Rows from block 4, named by matrix and row number. Rows with one number belong to one channel. Each number is 128 + 32 x the weight over its row's rms, rounded and kept within 0 to 255. All counts start at 0. Numbers have three digits each. After the name is the row's rms in percent of the matrix's.
# convs0: first width-9 conv (model.blocks.4.convs.0.weight, 288x192x9), inputs 90-104, a 9 kernel for each
# convs1: second width-9 conv (model.blocks.4.convs.1.weight, 288x288x9, transposed), outputs 96-111, a 9 kernel for each
convs0.92 100:095112149123072108152147087110121107085096096105156120109115126128106080089127177139149157136117114098120141121147132093110128143107076127119173127118105074115081108139161104113147135117108168126090138106108176178102130111121079103109096119122141102155126120125154092089112076126121125087121111181123121152149102125087107099150144108113083083101110121059163169198156108132187157144114119125121112115134139
convs1.92 103:128099097070104129144123085130162152166146157117097147124157213123083109143133189136119172117098134128139117131104140110046053134147093201154097101078046106135170255173138118122136122121130148049056103118097104110063096129125086077102130132128209180099145131129146105169102155174168124097127113096094161122098110089144142174121103097175140138135131121156141079098163102145232173127117099110178137113181133123135119124136152192163126
convs0.93 098:129108100120172143156095144179141085130166143166141131162103115112079088086106111121131160161099093090089097110085082156219164229179147147085096087044102145116113134135110132110120090097126078093168171176150121139175114122155182153143127103111132161124140141136094143066146191123124177171067077128115115145176124082069076089119128108156141104026069137127131147157151171108071090137141162134103104129134145
convs1.93 102:125128101085052111134142101138179105109127126119163121141166132129127141144119133097133172145121121141171126061106140153088097164137155105155172134133143160151163041091159128129107115133067057106153085127136139171182152126092104150147142132159128115132101091104132134170098153194142095089118122112182155143151141135167203147135114117119155104064105103102104113145143131136182133158102158161143144074100151127083094129101161147118106
convs0.94 103:150127137126094108080144209176160168129117096067104127122089112120140163172121142144080106128155144160139128142135124125107127156134149047038057108154087095132141138173147124123156142133101146111137130159126144136107124135134143127082088130122142163176154140104135175204131089138103073160098102166126114107134161139119114143138150157101051104138090131126133164121145146130109113157215156126119183121064131
convs1.94 100:146174142106145107167184122112103111105103080075072104099099151142124185181124144128143104128101118083112136159117111140146131141166141150145163159128121137139194064054125143106149118095121112130171192098121099118090061080079119087141155100061106125173110141136124106081109141122135100114085099127133127136114171097085077112115085084144179169139145122111165151163162135168126138095100149123093151132136121151129216221153145177117122
convs0.95 100:125162134182127126204056165113138095139101169147079142152139106124125124118111158133091078101114114108103159124154147158142123110088138175161099079090105107120131105087126148186150130185107218126141172153151124104106145120100114145121118136110142136152158173092038068058150150066100101127117199130148100074107128099156120167146134111087137118223075161172128130128151157130089089141145131138107140068137166
convs1.95 103:209179151123115150138149187147167127172141103154202189125087087122100108157161137121125099110178141113111154074045073090116169173106089134110104101102100125123136114175098114112080080133170132125101115105127111133089136133182153171152082087137121094084107128090081106102124102084086115179164137163116110109118160078047121158157173093130127106101185183188109110131118109145129166116160105031095196122138163114140123142131103057103059
convs0.96 099:108117102117082082098047080141128125154110072081103120097135142136132160138126134161117111087099123072057126155122085130129088105140137123105117116122138206175128158177167100152201189174103093089069127142159183184092089127098109143109152124168115156089118140117088102120092095102129105060073081097096143159124099095095097076128071133176150085122166135089133115131115100137158101166138133122108141130138163
convs1.96 096:213192187153150158128121110134168138111138113080126119164164144140196193118123215055107080097126125137113099153089146138124095100101084201182157116119116109098102133126112085117107152120125098131094121160163136166136146077105108142211154125118099117150133178206127129126124104130136154129100125129150106091118118107185179135112098130110112143149127082130132131165180062089137173123073055110107113078128152125133122097105148145119105
convs0.97 101:167099133137142143095114132102117147143080115132107091112098060105110151170128123144135150065132183158142115142101114093106168130159142114147102089167100092115178138107147177138113094158119074095197163164145127073119150074115123103103177120128154124163126128083095066106184123152104133184136102096185136140077124138150087149107076112134157080107115056146147127106150166120086107216103128162102130139116146
convs1.97 094:125121113134148171159146129119158179126148173108181190086098182123115073138141148146134084098178117091110099163168117110125124109104076142115121120143110082129144115153131110094106059113073077093045161159149135117122079132141148089097097140121124146193122126128089092100106130149136099125081095124110155129103104093046072130087146162078081203175175110150136151118107133140165132142167126103110159158161159152104141141125105079102100
convs0.98 098:134145134138131118113142149129135160090082109078068071079106117090111149135107116114099088054132123114171144083078123157128125152135117184154181169113091140164100198162151141102140143162159141122146133086103088173150075131175176159143118127120143125076067113102149154205152092152117127094131090076123115138171175154138144162055100124118108072083152110061104109115100111174120099115084108104112106145153151
convs1.98 099:165125127171158143126079129073104115115201157122176168149124140116110107112083121163204214162102058141133098081150156125117114129111097099076091050021019058097112113101116107130125107126144171150152131104099072081139130142156118073071128173132134155130078090104125120137159078093108076071078092100109107125112143117130143105143163126146112107081074113171091070103079119149141159143203170130139113143137125126088125119138145112080152
convs0.99 100:116133095143224111124128154144148160108111115144122116082086113114122091080113115212167186154154107089082112122098107118130109097132077129132150118126132141145161049117150057098099167162194056058155194116081141173182104109087124120153136096164072080085115175184114150125174204124101212146123157112184107108146175095087114098091089107134129137136125092105090113127098093086110160115141178135180136081108104
convs1.99 102:157170141097068087136177131073137119094084113133118121126157096099144100156192097164104147121131076143200129187137120093136148100081093153147169146135131131150149127119116164151133105158103129136111124100096133157165177119125136075115143146122101125124119115113138117167133141120077108132110092131121132092099130117141148102097219179162145146113101084115107108139129127104149107023067083117127109133145131129141155112112136150145155
convs0.100 102:128129095116119165099091073155126140117117148109171145142150089125122174127129169163200124083086145095074077113126165087148179099130113102109091140137109053153137133098066131125217154105083118098122124129209156125144107077123097066124133207177118090092175171086107134110096148161144175136121141064120124135142152124097097129120084044076127151104159146225147131178124084124121159140087095151143111145167065
convs1.100 099:136175116103125099082122078098113153151141124137114120118087131168083106112163165112113154096098132096121185121174186156072060084127107131130104120123109107116121099140155107083134121125127121126115062076103106075118145135144169138058096078090142111085118159140130128136138152120121138116117122147101105074081091136126078077186138097078109149094178153171123108137111101131148163121139099122156131116111068069044116134121094128148098
convs0.101 099:098168156200145144160179149091131108160136107123190157140068102107104116104091101105078102092081091164066143117155126134151140118131098126110104085091184189141147163133071094121127119115132132133113128164125090116109111125129158138178121113119181193171174130071116140147182176177168110147119121057125103106105136184172104144095055068078120159116122120163098069062094091098118171112126116094086072141141144
convs1.101 105:101108120135156108095123137123096104130128122110128141165124130148157102104119153160172183088087091120125135152181180169136105066069121151140107098112125148162163103089098125085106116083081136170170149168111094075084155125126169154112129117136105121108135168128122145128139166147092113125123128131157144135148162145141156148120128131111077117124112165093118144139155154133127095174191133131133129123110123130110112124084096128149158
convs0.102 100:155130084101157129149146132135167128124115118130125117108124106147100097191173124080077119155185112100127094110119185098099176150123145087146165158109107144147139146124138123135086099143143101106157078064102174142126099126136134121134120162136067053082085181233069092084102126160187150140173143170125120124165158069069138125116053057121104073145130144133158164090084107128121142128124119217038106121132128
convs1.102 111:106101107121145175128129123179103087179126120111141157121155100102103083120083178131121118153079176117090093117125130086125115139141103150147131130119061054105138122112094161100090115101090203182095126217140120169108096122148106130103124141164101115112080158101059121144132111079120086063176194151066142144155165124128127133117118164170146113106156096088111176113121146099109099153152180105133132144110133130162147141161184069062107
convs0.103 100:139149102145115099149148129127142143119118164110116143130121092092104106102110111067110140172191180144062075129093105128176173145112157084119127146105146109077160099100151110080069132137133123089102117153133165096086103106093122159149164105163104090137146115141097159153066125130136090117131158119156122084118120127178163109181170117076035091132147147146069160134093128134088050147142123107093191111074147
convs1.103 102:133139153114162194125137146110100101115103138156143132142131106152145112116140093100113117170109079161138130134091094108131118095154158091108126080040105140100085136090148128182184141104061127088124083096144123143109144119145147172089135143170171149179153109151113144113117142119075148152160156182201143132135132161166127170114125075083154144092114115106102127122081127141095105153138164053108140149085109180178201112126120113142150
convs0.104 097:130112136149115097143122145124115169153131121151151166145116094129127098109143178188114129145093034079088112148097090095097181179125162143133133098100130111087050113171107144145122118109103164110111081106083089132160111110068109130163132120158121141138092090118154122105158149079066083115101129107171164153129132142147114151112094107139147139146121113136136161154131160130138171124212155114101122084093179
convs1.104 099:137103166165160119107117119110087119102097132164124163150131099082099113135128146155183177166098094158133109194159111114114116134123091143155137149167119075064111097130128105155122160119086141135165113112070077152139101125122122096115126147144128138133076119177179170142107118121108091060105171097137159157144112094149118142103170204123101085085086112085095099186138126140131159139116058068103128068115106158155116112090079128141145
convs0.105 099:181171106111102155125094123105148089124135157159111062167099080081085081121126112118092157106133120142109104120107126135154172092098106153178148172163092074129130174140103128115103123097107103151183156122105127089109108153129127112072096110112106148138114133128111146134088083147099207133180156120152119100068156155125114176131088107127076138099116098093070086072165152128155169099122141153131103190178096
convs1.105 098:190144153188166134112100107094119079102165117103136171113120158124128116119152122106126134130153122157083029146124138156151103145161091169143128135126115082087131109067097110137136118097116125115123157176115097113135131134144144160198173174210163168173205183133110171180124123094096115100080130152170143131143151088123179165153091077103134113132137082147146160125125091133095111076117184101119128158180124155185157117152176137172115
convs0.106 098:144120137082110076165180147149097127089095151162133152089118134118058106085081048102159158109103202167151103113200165128152089159106126113143177091088085086116163126096129132130104141138060061204159074119099100114098164136131127150156140117152125144174147141125151177125168107057195134099074067058137069106119096146133168111048067180117099111088108081119185186093119130138137151121113133134082169121162164
convs1.106 093:164180167144100099120115067096146112107131132125080110135147148115087091139192131126163071140112100127133116156111092116097124143141176096093075129143165164109102206131135132158172111158155157130125125102101125122103125135111125170188124090085100119138214156119136124124118110119113108095132125154098102091131150142099130106197180089088130119142165144072083080092135123159117146122120129166101107141175083091123139126104089131100078
convs0.107 098:147174128083103137098167153166119099097091109142095105116138151112097087103113135098169150116130073080070136118157097137150143166204184131173161143054123135079149121113151100086130137143102126159098105111146188168124106146125132101099103149138155131178198152100118122107158091086088206107126023103162133152157096111113123079125084129113088126139164137148092091107125133128147123143128095089118141115072144
convs1.107 095:097113119090141138160149091158131128130066137149134155160099150144137110080134106168148100129127114106123124063112112123095163187147137145149148183187185099104148097090118106141185152150124139150136154184153078107125170113154151121121129130114102113105141132093115159199113121177173167148124122133119107126123080097162134138111127124196109170169174139121103137167078093116076140088132194113114138109107095076105107118158106081075110
convs0.108 100:183126151157147153131142133177130106148127162101106105154142127098105102085078096125116108097099098100088095132126095133159126125129175077041066113130128121138153131134134151148117077089125142125116098114104136112131113157165127131077077134144206149102085074137079112091157092194110071138105075121174126098102110106128123143119135163170151075084161193116186174192086087115097073123139075130206104066093154
convs1.108 095:150136160145159172164175181160146164110108075136157130092134110141177144093091192109095124110152174088095077097162232211179107114113078123093121126110086068090081125092164176168192192115143130171135108126201163125161143157133151120136129139133073091145159077143103121151147138171188120148118119127044097086077113119125088077082168132152122142109134141171181159154113104149134122164169115146142163098097146141084096092087118097157101
convs0.109 101:119109137150146173128087112120179138097125122112091105083117135106118138105109166075255187110115123117110115160142082122187164127121111114134124127148161132157174146134083134140160123118131127128138125093071138191194135125091096147110045120114217157093205222113113195088132132177202033133133109105116121130130088082078097108154115096124123124095092103068113127135105117121117138122114122167134076089146086
convs1.109 095:196196157177141097114114089101139150149161095114142117109116143110105135164151129122154161103076128127143129109159141149133116139107116112106092101096154255225136091121144151114131149107167124165113089103166143145134135115195174105142139148105108086127128156161175155115156149153170127155128128135080138145135117091098194209117137118159115118208169105112107120112109186135151144139076114093071149148180172105103130107107096153155104
convs0.110 101:095104143124114152104103133103084175167111117096117083142101112164120115116154148062100110096112144143168162123134117153125107087123138107101124156147124126134190085137112109104151165162126166136164197173124122126145128147165121115164148081114064054080082113116114114081110079122085093091142103080146084095138147121129135122016013113137131107103098151172126105140126086127115137071123101177136161107133071
convs1.110 094:116100096099102099151147095076109108132123146131161122063066080093082077123182175140162121100107170128161195122080125152136114130179159110111124099115134144154147116182124094147115131136149186153166149154142125084101059128149084093093093100131156171069122157075073113137141134110109088068129182141132123154156158116094105109096085115127114124164137078163140130136167113140122104088080154105040117146162135097127151131105129124104099
convs0.111 101:149126117144134131099115162151150135120129144167157143163146107123100105126125062134138165157069079113104086082058127100113128142163169131068105152105112126074177126164118158145111105101108105169162140142125141128128144148096100128143138157095084088028054126184143088081063119100108084146035015127122156107128214119138148143210154096115155139163141144170171154103124110075100116104116107142138135148109152
convs1.111 096:158151138104106069119147160147113110111117112089128157129087088115101127161103176171175150113122126111131082131104098128145152088106087116146147126128126158131117185134106092150153137160140125106119154160129192124155133133113101109146118116150101135128126125122075043066117111103097100133160109075121111126151176194141128068063105109090081091117211184084123104108120122148157147155119099117110107073128139106126104103117150134118100
convs0.112 100:097099045058105104120156162145159194151090138165150128088115133109105133147146155142162157188172109096080106135139128107138140126128150227180148150086125121118169150113150183099118087119147084141119121133108087098094122108121132105137133091104162085087074068161103098124161092213128116210095115152108140102116162143159157122149098065073093105150169132134109098091084076139135115136100173130082139147111149
convs1.112 093:137092117131134130130124076144104106136143138138141135124129173177120143092115154133135132118136138204121122109108079082131164163145130144151142073077114149129099104047097113109106114123076147140130142083062091086110158169159095130090118168200138122094156178199162119077160110108128087055076098150095109156132073132127112145131119145092110141154139147108141139194128117137116107143076086095136135094100141081162208175133140158133138
convs0.113 098:111120105137087150119123082097122127125156145151166108100106096116129144135097056100114089049029037076105149143106125116084081076143145097085129118093074093123095112098164157144125094107140092100144131132160199108111127135132110134134083086128098119140142161189116104063072104088109179116098156118110118117113126158141076093148120125095068067136109104147098105132114104122136123093138173142097112113126150
convs1.113 104:187189161139132110106123140150158124074115155112125118175168166106127102087120151231168135160113080143172148051055093123134140121119163101157158115105114110151181156081097159175136070148157095143157129137106128112113096095103096127175149100080117118144151124116149145134121100114114071089127092132087109131092045061081113147200109148146117142134127131086123124102174200152124088105094132130095115125132118134166139141103158198160143
convs0.114 097:058079095098121108133137104091162129122182176142142134110155146116126111092112105145136074088171182130197155112105162169119091140093129144134106109139191164077041162117106122119163128128079089104047120126068120124205137143101092093133149150118133112126137116121168150127079096106090126123114162111093131120130149139134115136108079091130157107158102082159158142075079109135155143127142141123136147097129162
convs1.114 098:088090108144103087133156133089091103090064116158148092132123108106119158125120160192123133086096145154101101149142139109142144130160169150141130130134089057077108070058120177168145103076089155184150150107097124145165193185155171145128180161098130146196134082135155157117162120140167144153170151146196149108083113107141182152157129094137171139121133140065059076083133164105078114132132103139148116100112111168130126130136136120134165
convs0.115 102:131121136119100097124176131137136141142134095094090121138158156103120130100104158100155162191201131204168105116137138156126149156143153112099175182137098114131113167174126106092071140111099112140097094213089085144142110082116084147174099094122158129140154101080103112090125136144140189199167164126147087130113141138126174092095137161071126140120114149156142094069095140093100150096137133123156135148102133
convs1.115 096:192146131147146111101155152172177160137094083089095076116129118129148156148136134141142132093095142113123130099109077067102091115140106120130167102107132144145173123133154182123136155105042084117128116103078119103070139113134125126109136119121115145181161125108152214123135094118121044038092114107109110092137142121128109116172144125125116182184150155081120172176131139205158148122095052064124149144127105153130160158096116156148170
convs0.116 104:127135088115170214126159117100130146151146111098132150169152146153078046044055031143107114127166126113131110116135221133080137162185173115102135143140128154210184109141148138152118141139173125181193160082161117098150125114101106099117150182146127120085131194123040101100114130048144101126139144205137128084111081080092176134166120140112110157059146144155161170144113140141121115127145182140172160108192193
convs1.116 101:102127121084078093120152182123138149192167134124140195127133170123138137153083086076092136122146143144159113131169160149140126087097100187153111124155128120107120118095119102101119083088108208147098108146117121121136162157154202108121090082142163071100133121101128107170140169140121164164187169116121134138114106091107099132122105152136105206199123113192172133155146108094099118172191158129166129105128148128106102149171104139113137
convs0.117 099:124127135135153133110110120119120126117137171127111112107133111111114133098134103117079113163120097127116130103100200124095110097179142151129115133116113084144172117109124151139127164132091116138097180143122079095133123125140094145176142122115167163181247145032120150157100111136146123124098136163133091084128142105106150178124159059083116100104081121116124104125134122112130136106104105095152234112131118
convs1.117 101:207138126120138104113138118104118078022121119094141163168110081112105083126151119170115157158034099126121118107102138201162104111108137161155125118122110135132113127144124139113110132134150150136170172196126122102166096064109137109123146136144130101169149141147136079082130137086119181116179147151110138143144132094115121153119108162091105131165123143162097056114112142150180094122105154088164100103119147138082141203150091122159199
convs0.118 099:093075122115102145171185199100156132090154116126123135103100106118134156109137126104151124081147151069077138118114166135127096161177120094151069063101118117078122161125090106106093075098078174139184135099182142155126124143063086120113122118117209167109091051109091100152154136176185125082134109086109152174122153118083093129129085090109096089092099184117191133048098164130144097124130125174146108182139086
convs1.118 091:151180133116156123162145144128116101123136132098104093139036108119119204122086102161104105090107098111103079156130168145142128134122145106105096121165119117109108122147098108133118151120138128132162133197199136135125112155163223163097083086061157069077146152056083160182143131116102085113092134142096112128147099138126115161069105140182184134157171133139073106083076111170097114091200193134139152093171132101151095118179192150117085
convs0.119 100:078129149091102129135149180102148149106107123133120135177111067112126115121125060220176132148163160090120092146153136078090091140089145149161128080097147187108066083148154150104147128138117151123128112113080095147200123100129110094120157145151080123127137159130130089103127125172189225181091109129107135148128108157149131098124130087080109116086079125183108083072075104161149109137206081053110121142109158
convs1.119 095:161147136144127106086097090158108137091111142133114119174180131078129142171177204141101107104107086098166168121086082123133119130155125192130138105053067123163122165103106139105122171181127138135143132117158147119112139117110029088122145101085151122119157131116111177121177111130118097145158089064124108134104123185129089182082120140139175124159143140091068134111084097133199180119114170171136115089159165128166202176135113134164106
convs0.120 098:167134121212113171212123177142162143143151127075085160152096118075077077102091089144106205087129253177123149155136114137138123134129126081112127195198170127178124136113111126112100079082118091134137150116110109133147123113100088125115095119131117117167185122121142121132144104133152171176142114139155103154119099174119097171107099078048070103097080077144130178169134136123172141117121106116131153141124151
convs1.120 103:138158133169149100084087110186190222158143136140206203139160102123125098174163157172125084062132120090086118175141124112147140123099143151165147147116119149138145134114127134119103076143092127119143151132163082085176081083089099090074109140103115123124146145117128098129114104107111156135106146166103134127103127172162114183134110147127116131111104147077157160083083117100158134160101155157072086114136149165133106099117090127130101
convs0.121 102:098120127125129128139125173096143144108110114160145145151132107123112111126124136171160110143210143086075132075084104093144165145121106102114121107105089086104131184158205189112120152084098108125089114163107119160161108129101088149163130133152139143129081115124121146140139101102102042091155158139115155174149155127098133151109116152119138130119149131121141101149161163162146134092112123094143109117117133
convs1.121 113:118146177169142101076092126113075067102123153178175132119129124126117083071119123092105124115090077092078059097119155132109148164096110064077079085097115123114106103108145093071083112105110124117098059069082118145096152131123113103123109159197160125130155104118124118073174142137181255183093134160185109088087064067084091087166127099137139104104145154186113117128136108107103139116150196137069101085067093153157161163179173134113173
convs0.122 099:091169132163139128113103138181110135104124099100094143125117123156184146143127094128039059033121168189129097093138165130121120103188128170132082119155158156095119106104163148108094137116163117133104144197111076157143120113152161113084141150122077098117103097143144140052132164106100127152142122137172128143181113134163184149094144128089074123071082084121147163111145141087097077161087112141158144105041112
convs1.122 100:137140103092128166172161190169206157152186151124123130102128130143163172206162149122096172140109081097090083101142179118077118096079071109128117062088125137161169096147129118114144105157089123155070097126108089108137158132133174120116112136123140147118131130142146142156163087107088100115097081127109075104090109124129086098174130165146104145110131110136113083073086185149141164162126179124086118189142157164169068099077031041028144
convs0.123 104:082118139121110146185121098147148149124117145169109094147135118094097153162105086128120131140101098128127134167145093125163071092176146182141115127125112115141148091116111095115200144112104124136134148107084108138104182134121167152144144133153118136118095072067083148154143146101150177192133114091158157158149098113108104122121111118092030098107101153127103091117118112092103091143169137092098144118141087
convs1.123 113:083110092103119117145134105093093093125104106130140154108111111108136081132170204149128137148143103097099150146133131112128136147090116163155134107099100128143138065129150138135151138152104126097085103084123144104097140178177160168168121107076115115107114138120102081092136122121146142138179159146136160169126074059103125130178192155091079086118166154155148112122110098116105088082084083139135131122082099117158146124123148128143146
convs0.124 103:118089121086171122107155144146134174106128135121147154135120120119136111119104117105146198149067108101149122122129114133113182124136142149137101102110112102146163075128134108128120113112150156132115133072105151118165140125143160153124124104124160155082125128118126139092116136082048115129132186160109134113075127157122135142108174106011088140141130117173114130166093111129151124108121084101102125105131133
convs1.124 110:137163142119101116133151141160140131111047074095059154148102134107123187047119134139146120111102082147101121109150142089104123134179160176125147168114118122139132102114147113149125126143174054073029115144119092122169165125114148126118053135185142159096088113116081117123138102114139209156085167155119158150136182188122101107127112130128087107090091129113095159069140132116170107120192138100158141116144138102132142112094122126131122
convs0.125 101:122140114113106150133091146097078118106118132108130182149113122124108125147152135145126101074145163016070113116166151116161119119097078122173103126115051045143147133174197156099141132166141144187122141125051114050143119153124153130122131153117077141108142150130131133106125117067100099141139145118145133153121130110119116156100156132132151087121150105150123092100130166101088143140116099098123140120121134
convs1.125 106:155115130149157120062134180135104116114103119117147198116134158052124152176149101107124160082138138177103080147075096121103085137118148161063105149148116141160150144165090101145124098129132090097058104149096078092080136156093105125074121114106139150107087117139165172134103100070045062106132136152141104089064110192163153110139125114143138129095140116112112109110086088115173175104184120106149154128062128088120122099121107131185128
convs0.126 100:118094090141117094141151153169168146111155147143147140154154106114109130128068113150128071064093114101061167122085193189132148131118111147170099164123100103083146082081128116131104103111080123154148097113177205138095115103122149163156155116117132111173138129176134047097152165117196153130093111154175143080124134095104108123138168128163061039104080059106127212158136150112090146131114169124054169147086108
convs1.126 101:154170167114077125163139166158140135106129147129113128160179147125121120118146165122103098138075150134138108131101041152240118106126117154146134123155165136179207078127119126135124107146121132085103117117070130128104183175153099170135170120152150096116125146131140213182125137095109106084102114118116078117172159162167155144085119127213174173161130137156106137092092131138180183081083184222148078084120226101091075108072111119129147
convs0.127 102:165146130125137124067143113147092110117103140114108116101098113128142167166116115167094104179215199137113105122103134096156157121139112104086068111117153127125110149210175108152130133144066135141135152175108080084059108110118101119104113161147117126130130114149095083115132142142154160202089088139166154126147162120103137107162134096085127132117186135111115128106074043097177137172162174125085192151100118
convs1.127 099:057093098107147140114079150121153144150102132123155177142171143126162142112172145134139165155136165149195117128127157171098084135132102146166162151087029046067075113130158158120169175151119183131127084090086094108065202159192145117124083136100108106103135142109116106101120104092084108127101076152136117154133074086132153187201168121168109121143140112166094099122120157131188186144104109103128136105139196109104152156110158109092087
convs0.128 100:185091150180101144196113103209181145109113164165126138133159139112084113103114130049106223183060140118112097139113146215114102160094093124169131111107134130084132155179130148106087114140110113118137128117101112111132164113139158066099122116123152123207080145153103116123121121094066230075101122107132120142125080137143105081109121133051084092119161170139125131184154158110118128229168210123120150085119150
convs1.128 103:135120087109112132129128113184132108112110108100116111074108112133102124101145155106110137160122115106089078175193143101113105139096107128116093115124129093084124100123146181157075124089107101116116106118122143169169149148140117148132097115111105104094120175167130145170153141118174112097121124190151140145128141098168154123133082141148155181162181100076110143117103127133156138157111084096142148130063175108077074137101092104097174
convs0.129 104:137117107095145104095117191165147109148130116091123139160153129138104123146147140152152193189152115100138080138126171185099132154150140127101131150118086117088064135135098138152197072105153158179190143123151136116090101104141143082112162158140119113077099122110133153180107144094149222128132113094136115118133156111133117136106084096080050016077158227180161146173143094130129130174095140163130157134112160
convs1.129 104:076121106110153183157100119094144127105100120132081051063114129135104084105162149145125098123111090133157115070123133119122162201170131135148120106109135157116094181200179115072108113081119109088050088122119122121157141086146149144093143151124112100146114120114153081079147163190163101101143134101163120104096103141161169166142117099125180127124163194217127110119139125104152137161134067142116136118127109167166154189209161157179178
convs0.130 099:098142130113133126129104119115140143119096121099090147190137116141162158135124137128195164130173123092032107097122103109109144119082082103140163109110141119082129127080107128120130128127115180122107110152096177097124088125141129081118156207144162167123105133114121145110154176152128107068107115113111117171142133123099163153215125086125118089105130151111100127154152135160130105153150110065120132123173171
convs1.130 095:210198163159130144153116099117182180103143181125104092110154104110078059072116090078115105170129120117067129133156223148088128133079084104094094077082117121093115061138129134099122130123109123093119156178136125114095144106127179132128108133136108081073139144097158112107127183172137140111121128131165125109119091123134145122144139131147138092127151151165132119083138159142115139170158137184136122092124133117139112083102138157120071
convs0.131 099:152106128116134166160168122135134126108133102132136086167143120120117131122136129152121131123100097147180113126126106133112163122188129149143104133159139188141089104120193141176132142141129143147119064148140131108060102169150140140116137142142111111096085096141108096055115099140123096119116098112144148122155154128127112152087133154209178131135127090136151174146168183131149143124117137160139092152142118
convs1.131 097:103126101090115139134110162147160143113154149123120099143102129169110086115161147137177106072107190184111112126131123117149127130157142105100126138076028086127110195172157180132091107111105153130130109099113172123102127132158126115134119114078156163050041099140111095093145123102144115084151162144188186136151153164150151167138116132185137084092083085090150156130094102132167099127124080129116067144164100117102116145153132134114123
convs0.132 101:100118152112128163123099110117148163114161161142133158132140120118141151131113075124114140163179105073120060091096132094102114126167122132152151108101155108108132152121111132154159104112116113111129139155147168133107121125114092139170150161120086139132141096112132098103155082069148073062229151127143162119125169150095133159171086125137173127157194195136149151117117178188184125112079120105142163135139074
convs1.132 099:087090086074093060066079129106083100139140124119104112170112130154134108140112112190145147158205098113107089114120102180154142121098123156108112150162159153142173134127134147179115141144197146146121168137158176151156153130170169154147107162167134080105141084093118101095098117086062083102103097129143127116135103198187144224153104116110106103139183165115141147193160121179167057132142140124105104117115074110127147132124116122129165
convs0.133 098:137111114104111111137127121156122111145134135091089061154194172108049101148172168149191165157120115135147176126109133108146137157122163125121065138131132142090132085083130105116150140117117136126152136097164144116117131133143133126167139154103233166130121126166148117112064082098092148103114123065086123103111157151146098125160160169090087110133132068111120101078074119075082071168141114100130179108173122
convs1.133 101:049149167161158131136117123103115122179129093073123107130102095085111107143121088187106114136119137151118178134110097137197130117159149117137138119100117170145120059087156175159140140182173112100158110098152179165171121158088178190120156146157130133166151139153180187058128138115088112133095097148187150112103197163164206180091096103127126122126119128104076091109083160125089144169101154142099152131117132140103115111113128127149123
convs0.134 095:157184166146116132142100139121130118117112121120127120150159163163152152166151082142124079145135113115102095073085129145136158160148165078091096090088066066104148133122086070112099157131124132105140147121107091086152121134135169139135147139109073137164195160138142123164097076144122151098062109219140165159140127075073067101168132138154167143079089131157143133111129110168148131104137116138134120096092113
convs1.134 093:189177133138147156171139102120134139120128124195194156195139146137135122130133093076062115187190115119158209125117126121132108089095085113105097090086123157163146105103093122138076095094068073150165142110112142129108166119177133164161102124185101110128162106167192114101104079084072065101103128183175180224201184211144122122209155153149132138122104093100077040067072090084154158164126099103106101072120143156119089116147127094092121
convs0.135 098:057126124093153141144170174095092116144175123101096073124210155063091151135141180106049088107085140131142092124170114093126131122167179052088127115120123127140098148122118117104120144165127122127125107098115129139092095104095118123129128137114199108120179155088140138127122127105094110103100098064122123096119097078094077084141142182160114114094156090175136111132110133127132156090115176231171121161139158
convs1.135 098:039063104116105128141091136118146158182161126135085092078123131111142127071075083143143087111124139136112131066122158115168161087114160154142119121137069018010063094107132116126107161169171107150132161191157079094122111149134153133121131125146131129138123101122183178084130166199147134095116136131124126135178172173165155122137100095101109117120142136106142094084134144154201179149111109087078108125073068165144134202162142145112155
convs0.136 099:157096115146150155090134113175109117095142108103090059114078065092130175151105078109117133152126114146192198118099148140193162111112123085093065094120110162180175091144122099105133109167164111141118100115112134094069112118088103098120124113113068110105095041105112119104195146176160106117095068130156116122099126114153129072066093136109111142156153099222156144154112084095093095131136230168098099116129120
convs1.136 097:239211154148087081115137149178182141178154122147091075105118163140128124086135070105113114107103096165210161111101146132123105068071054126157192150117114124122118069148224176171132049127092092138174107089123135067075097104114132130141104140126146126089103105157183116091098116156121095102122085080102112115063048115131103125136128160184167101079110144116111180208177076060112134131090122131083064119110163143131133105128124127119066
convs0.137 100:098149164120098119057067086113162137131142159132134154117102089136172132122137126190215167154141088116073098108183185178174172125128140051133158103053070098115129143131137151095078131126112099126146137123112126125102131123126141160119076078113139150143187251154112135102143161136152146159106114082104124145148125082135105085186189125068055124170191134118096108120122124157151145074054075139126140104106136
convs1.137 097:021033061062052065070075097074100100114111098101130124150141149152145140131129131185166142122138157117135148100112127116112111134127138079110156180146070000004041173181152141124140104141126156130119133100077095096137123136121112115136157143165111126135135117175160112159137142107113114104096114138099132137141130139162225246122106099124139093073056047124158108086092103094107137182180176160141161133104140141106092096153144117133185
convs0.138 101:124030053085127172118169103174137098118169161109117101179191134101144159157119160123125140180108103091123150128113109113159122140160124066119109154085140153109149157136158129109123121151157142097098118083201147122091117132121169172130126123138106138168157109147136174093177135121093140137143124129138090091116113105108081079094091111136090079106096157164143116149166155164155131103120111087121139125063142
convs1.138 100:177181186153141148149132139167154120073119123086102090135161148094087094150172112121142127104105138137152224068076134115096079087112120094072092104108113118156177124128145091106121160111090200130121082100171166119162122094130122106210166136103208147112159193220135100116165112108101095118119129151125142137146106142145165200131121053042082148101108087096132139147173105098086184082133189126076110092070115136106136140098119109144107
convs0.139 097:132129146134149156152139118121103124159134174124127146179134128090149159131118103136121172135105133113176140171150083139102130112146154121112150126101094133129101074139158162140177110117083201140127146137135111098114102103148130100118071117138160124110088170079138083097103101063107117137100167188138103097143088127105149088106126145116150079102086177160132127120140151116123125093084183156143110128134140
convs1.139 091:099144135118130142155090065124143152063100124112103153097092122145139087094110062114123068104140094112120100113113116142095090116138137220165124176138111116134134075068097106102130151155168142164126110165148128127122088121124121155085107091199138095082145158197123095112175183077079135102097100152156114102076141142096077144120117115106140090139085084096160091134123103129081090132102167155199167164142157128120161165157147127122122
convs0.140 097:187178110168154117105183119168125137159071094108140116078123182228189130103150199085108150115101108147091131103138087140123158157121139105124129090075094155143147152162214149093087125138125097093162125118123107155094091100130138152141119122144209170149134162184085130178108115150075160069095164166070093151154139118124155056108090151217163123101110141171104092120118108148162102129130132122156142115134144
convs1.140 107:137136157159128129147131113147122102157105124122125116111100135085084091088076137148104131147159121097101139110114104099071097104117129169120127118098093103099133199116063138117120119110100117120101089122090119109130223187145095125114111116082116115092130124138168137119137113097123110107144112163098155124145112102111114131156150201138183151135149119148068089085138159123180082115119167116171089115126116121094055082131113068135138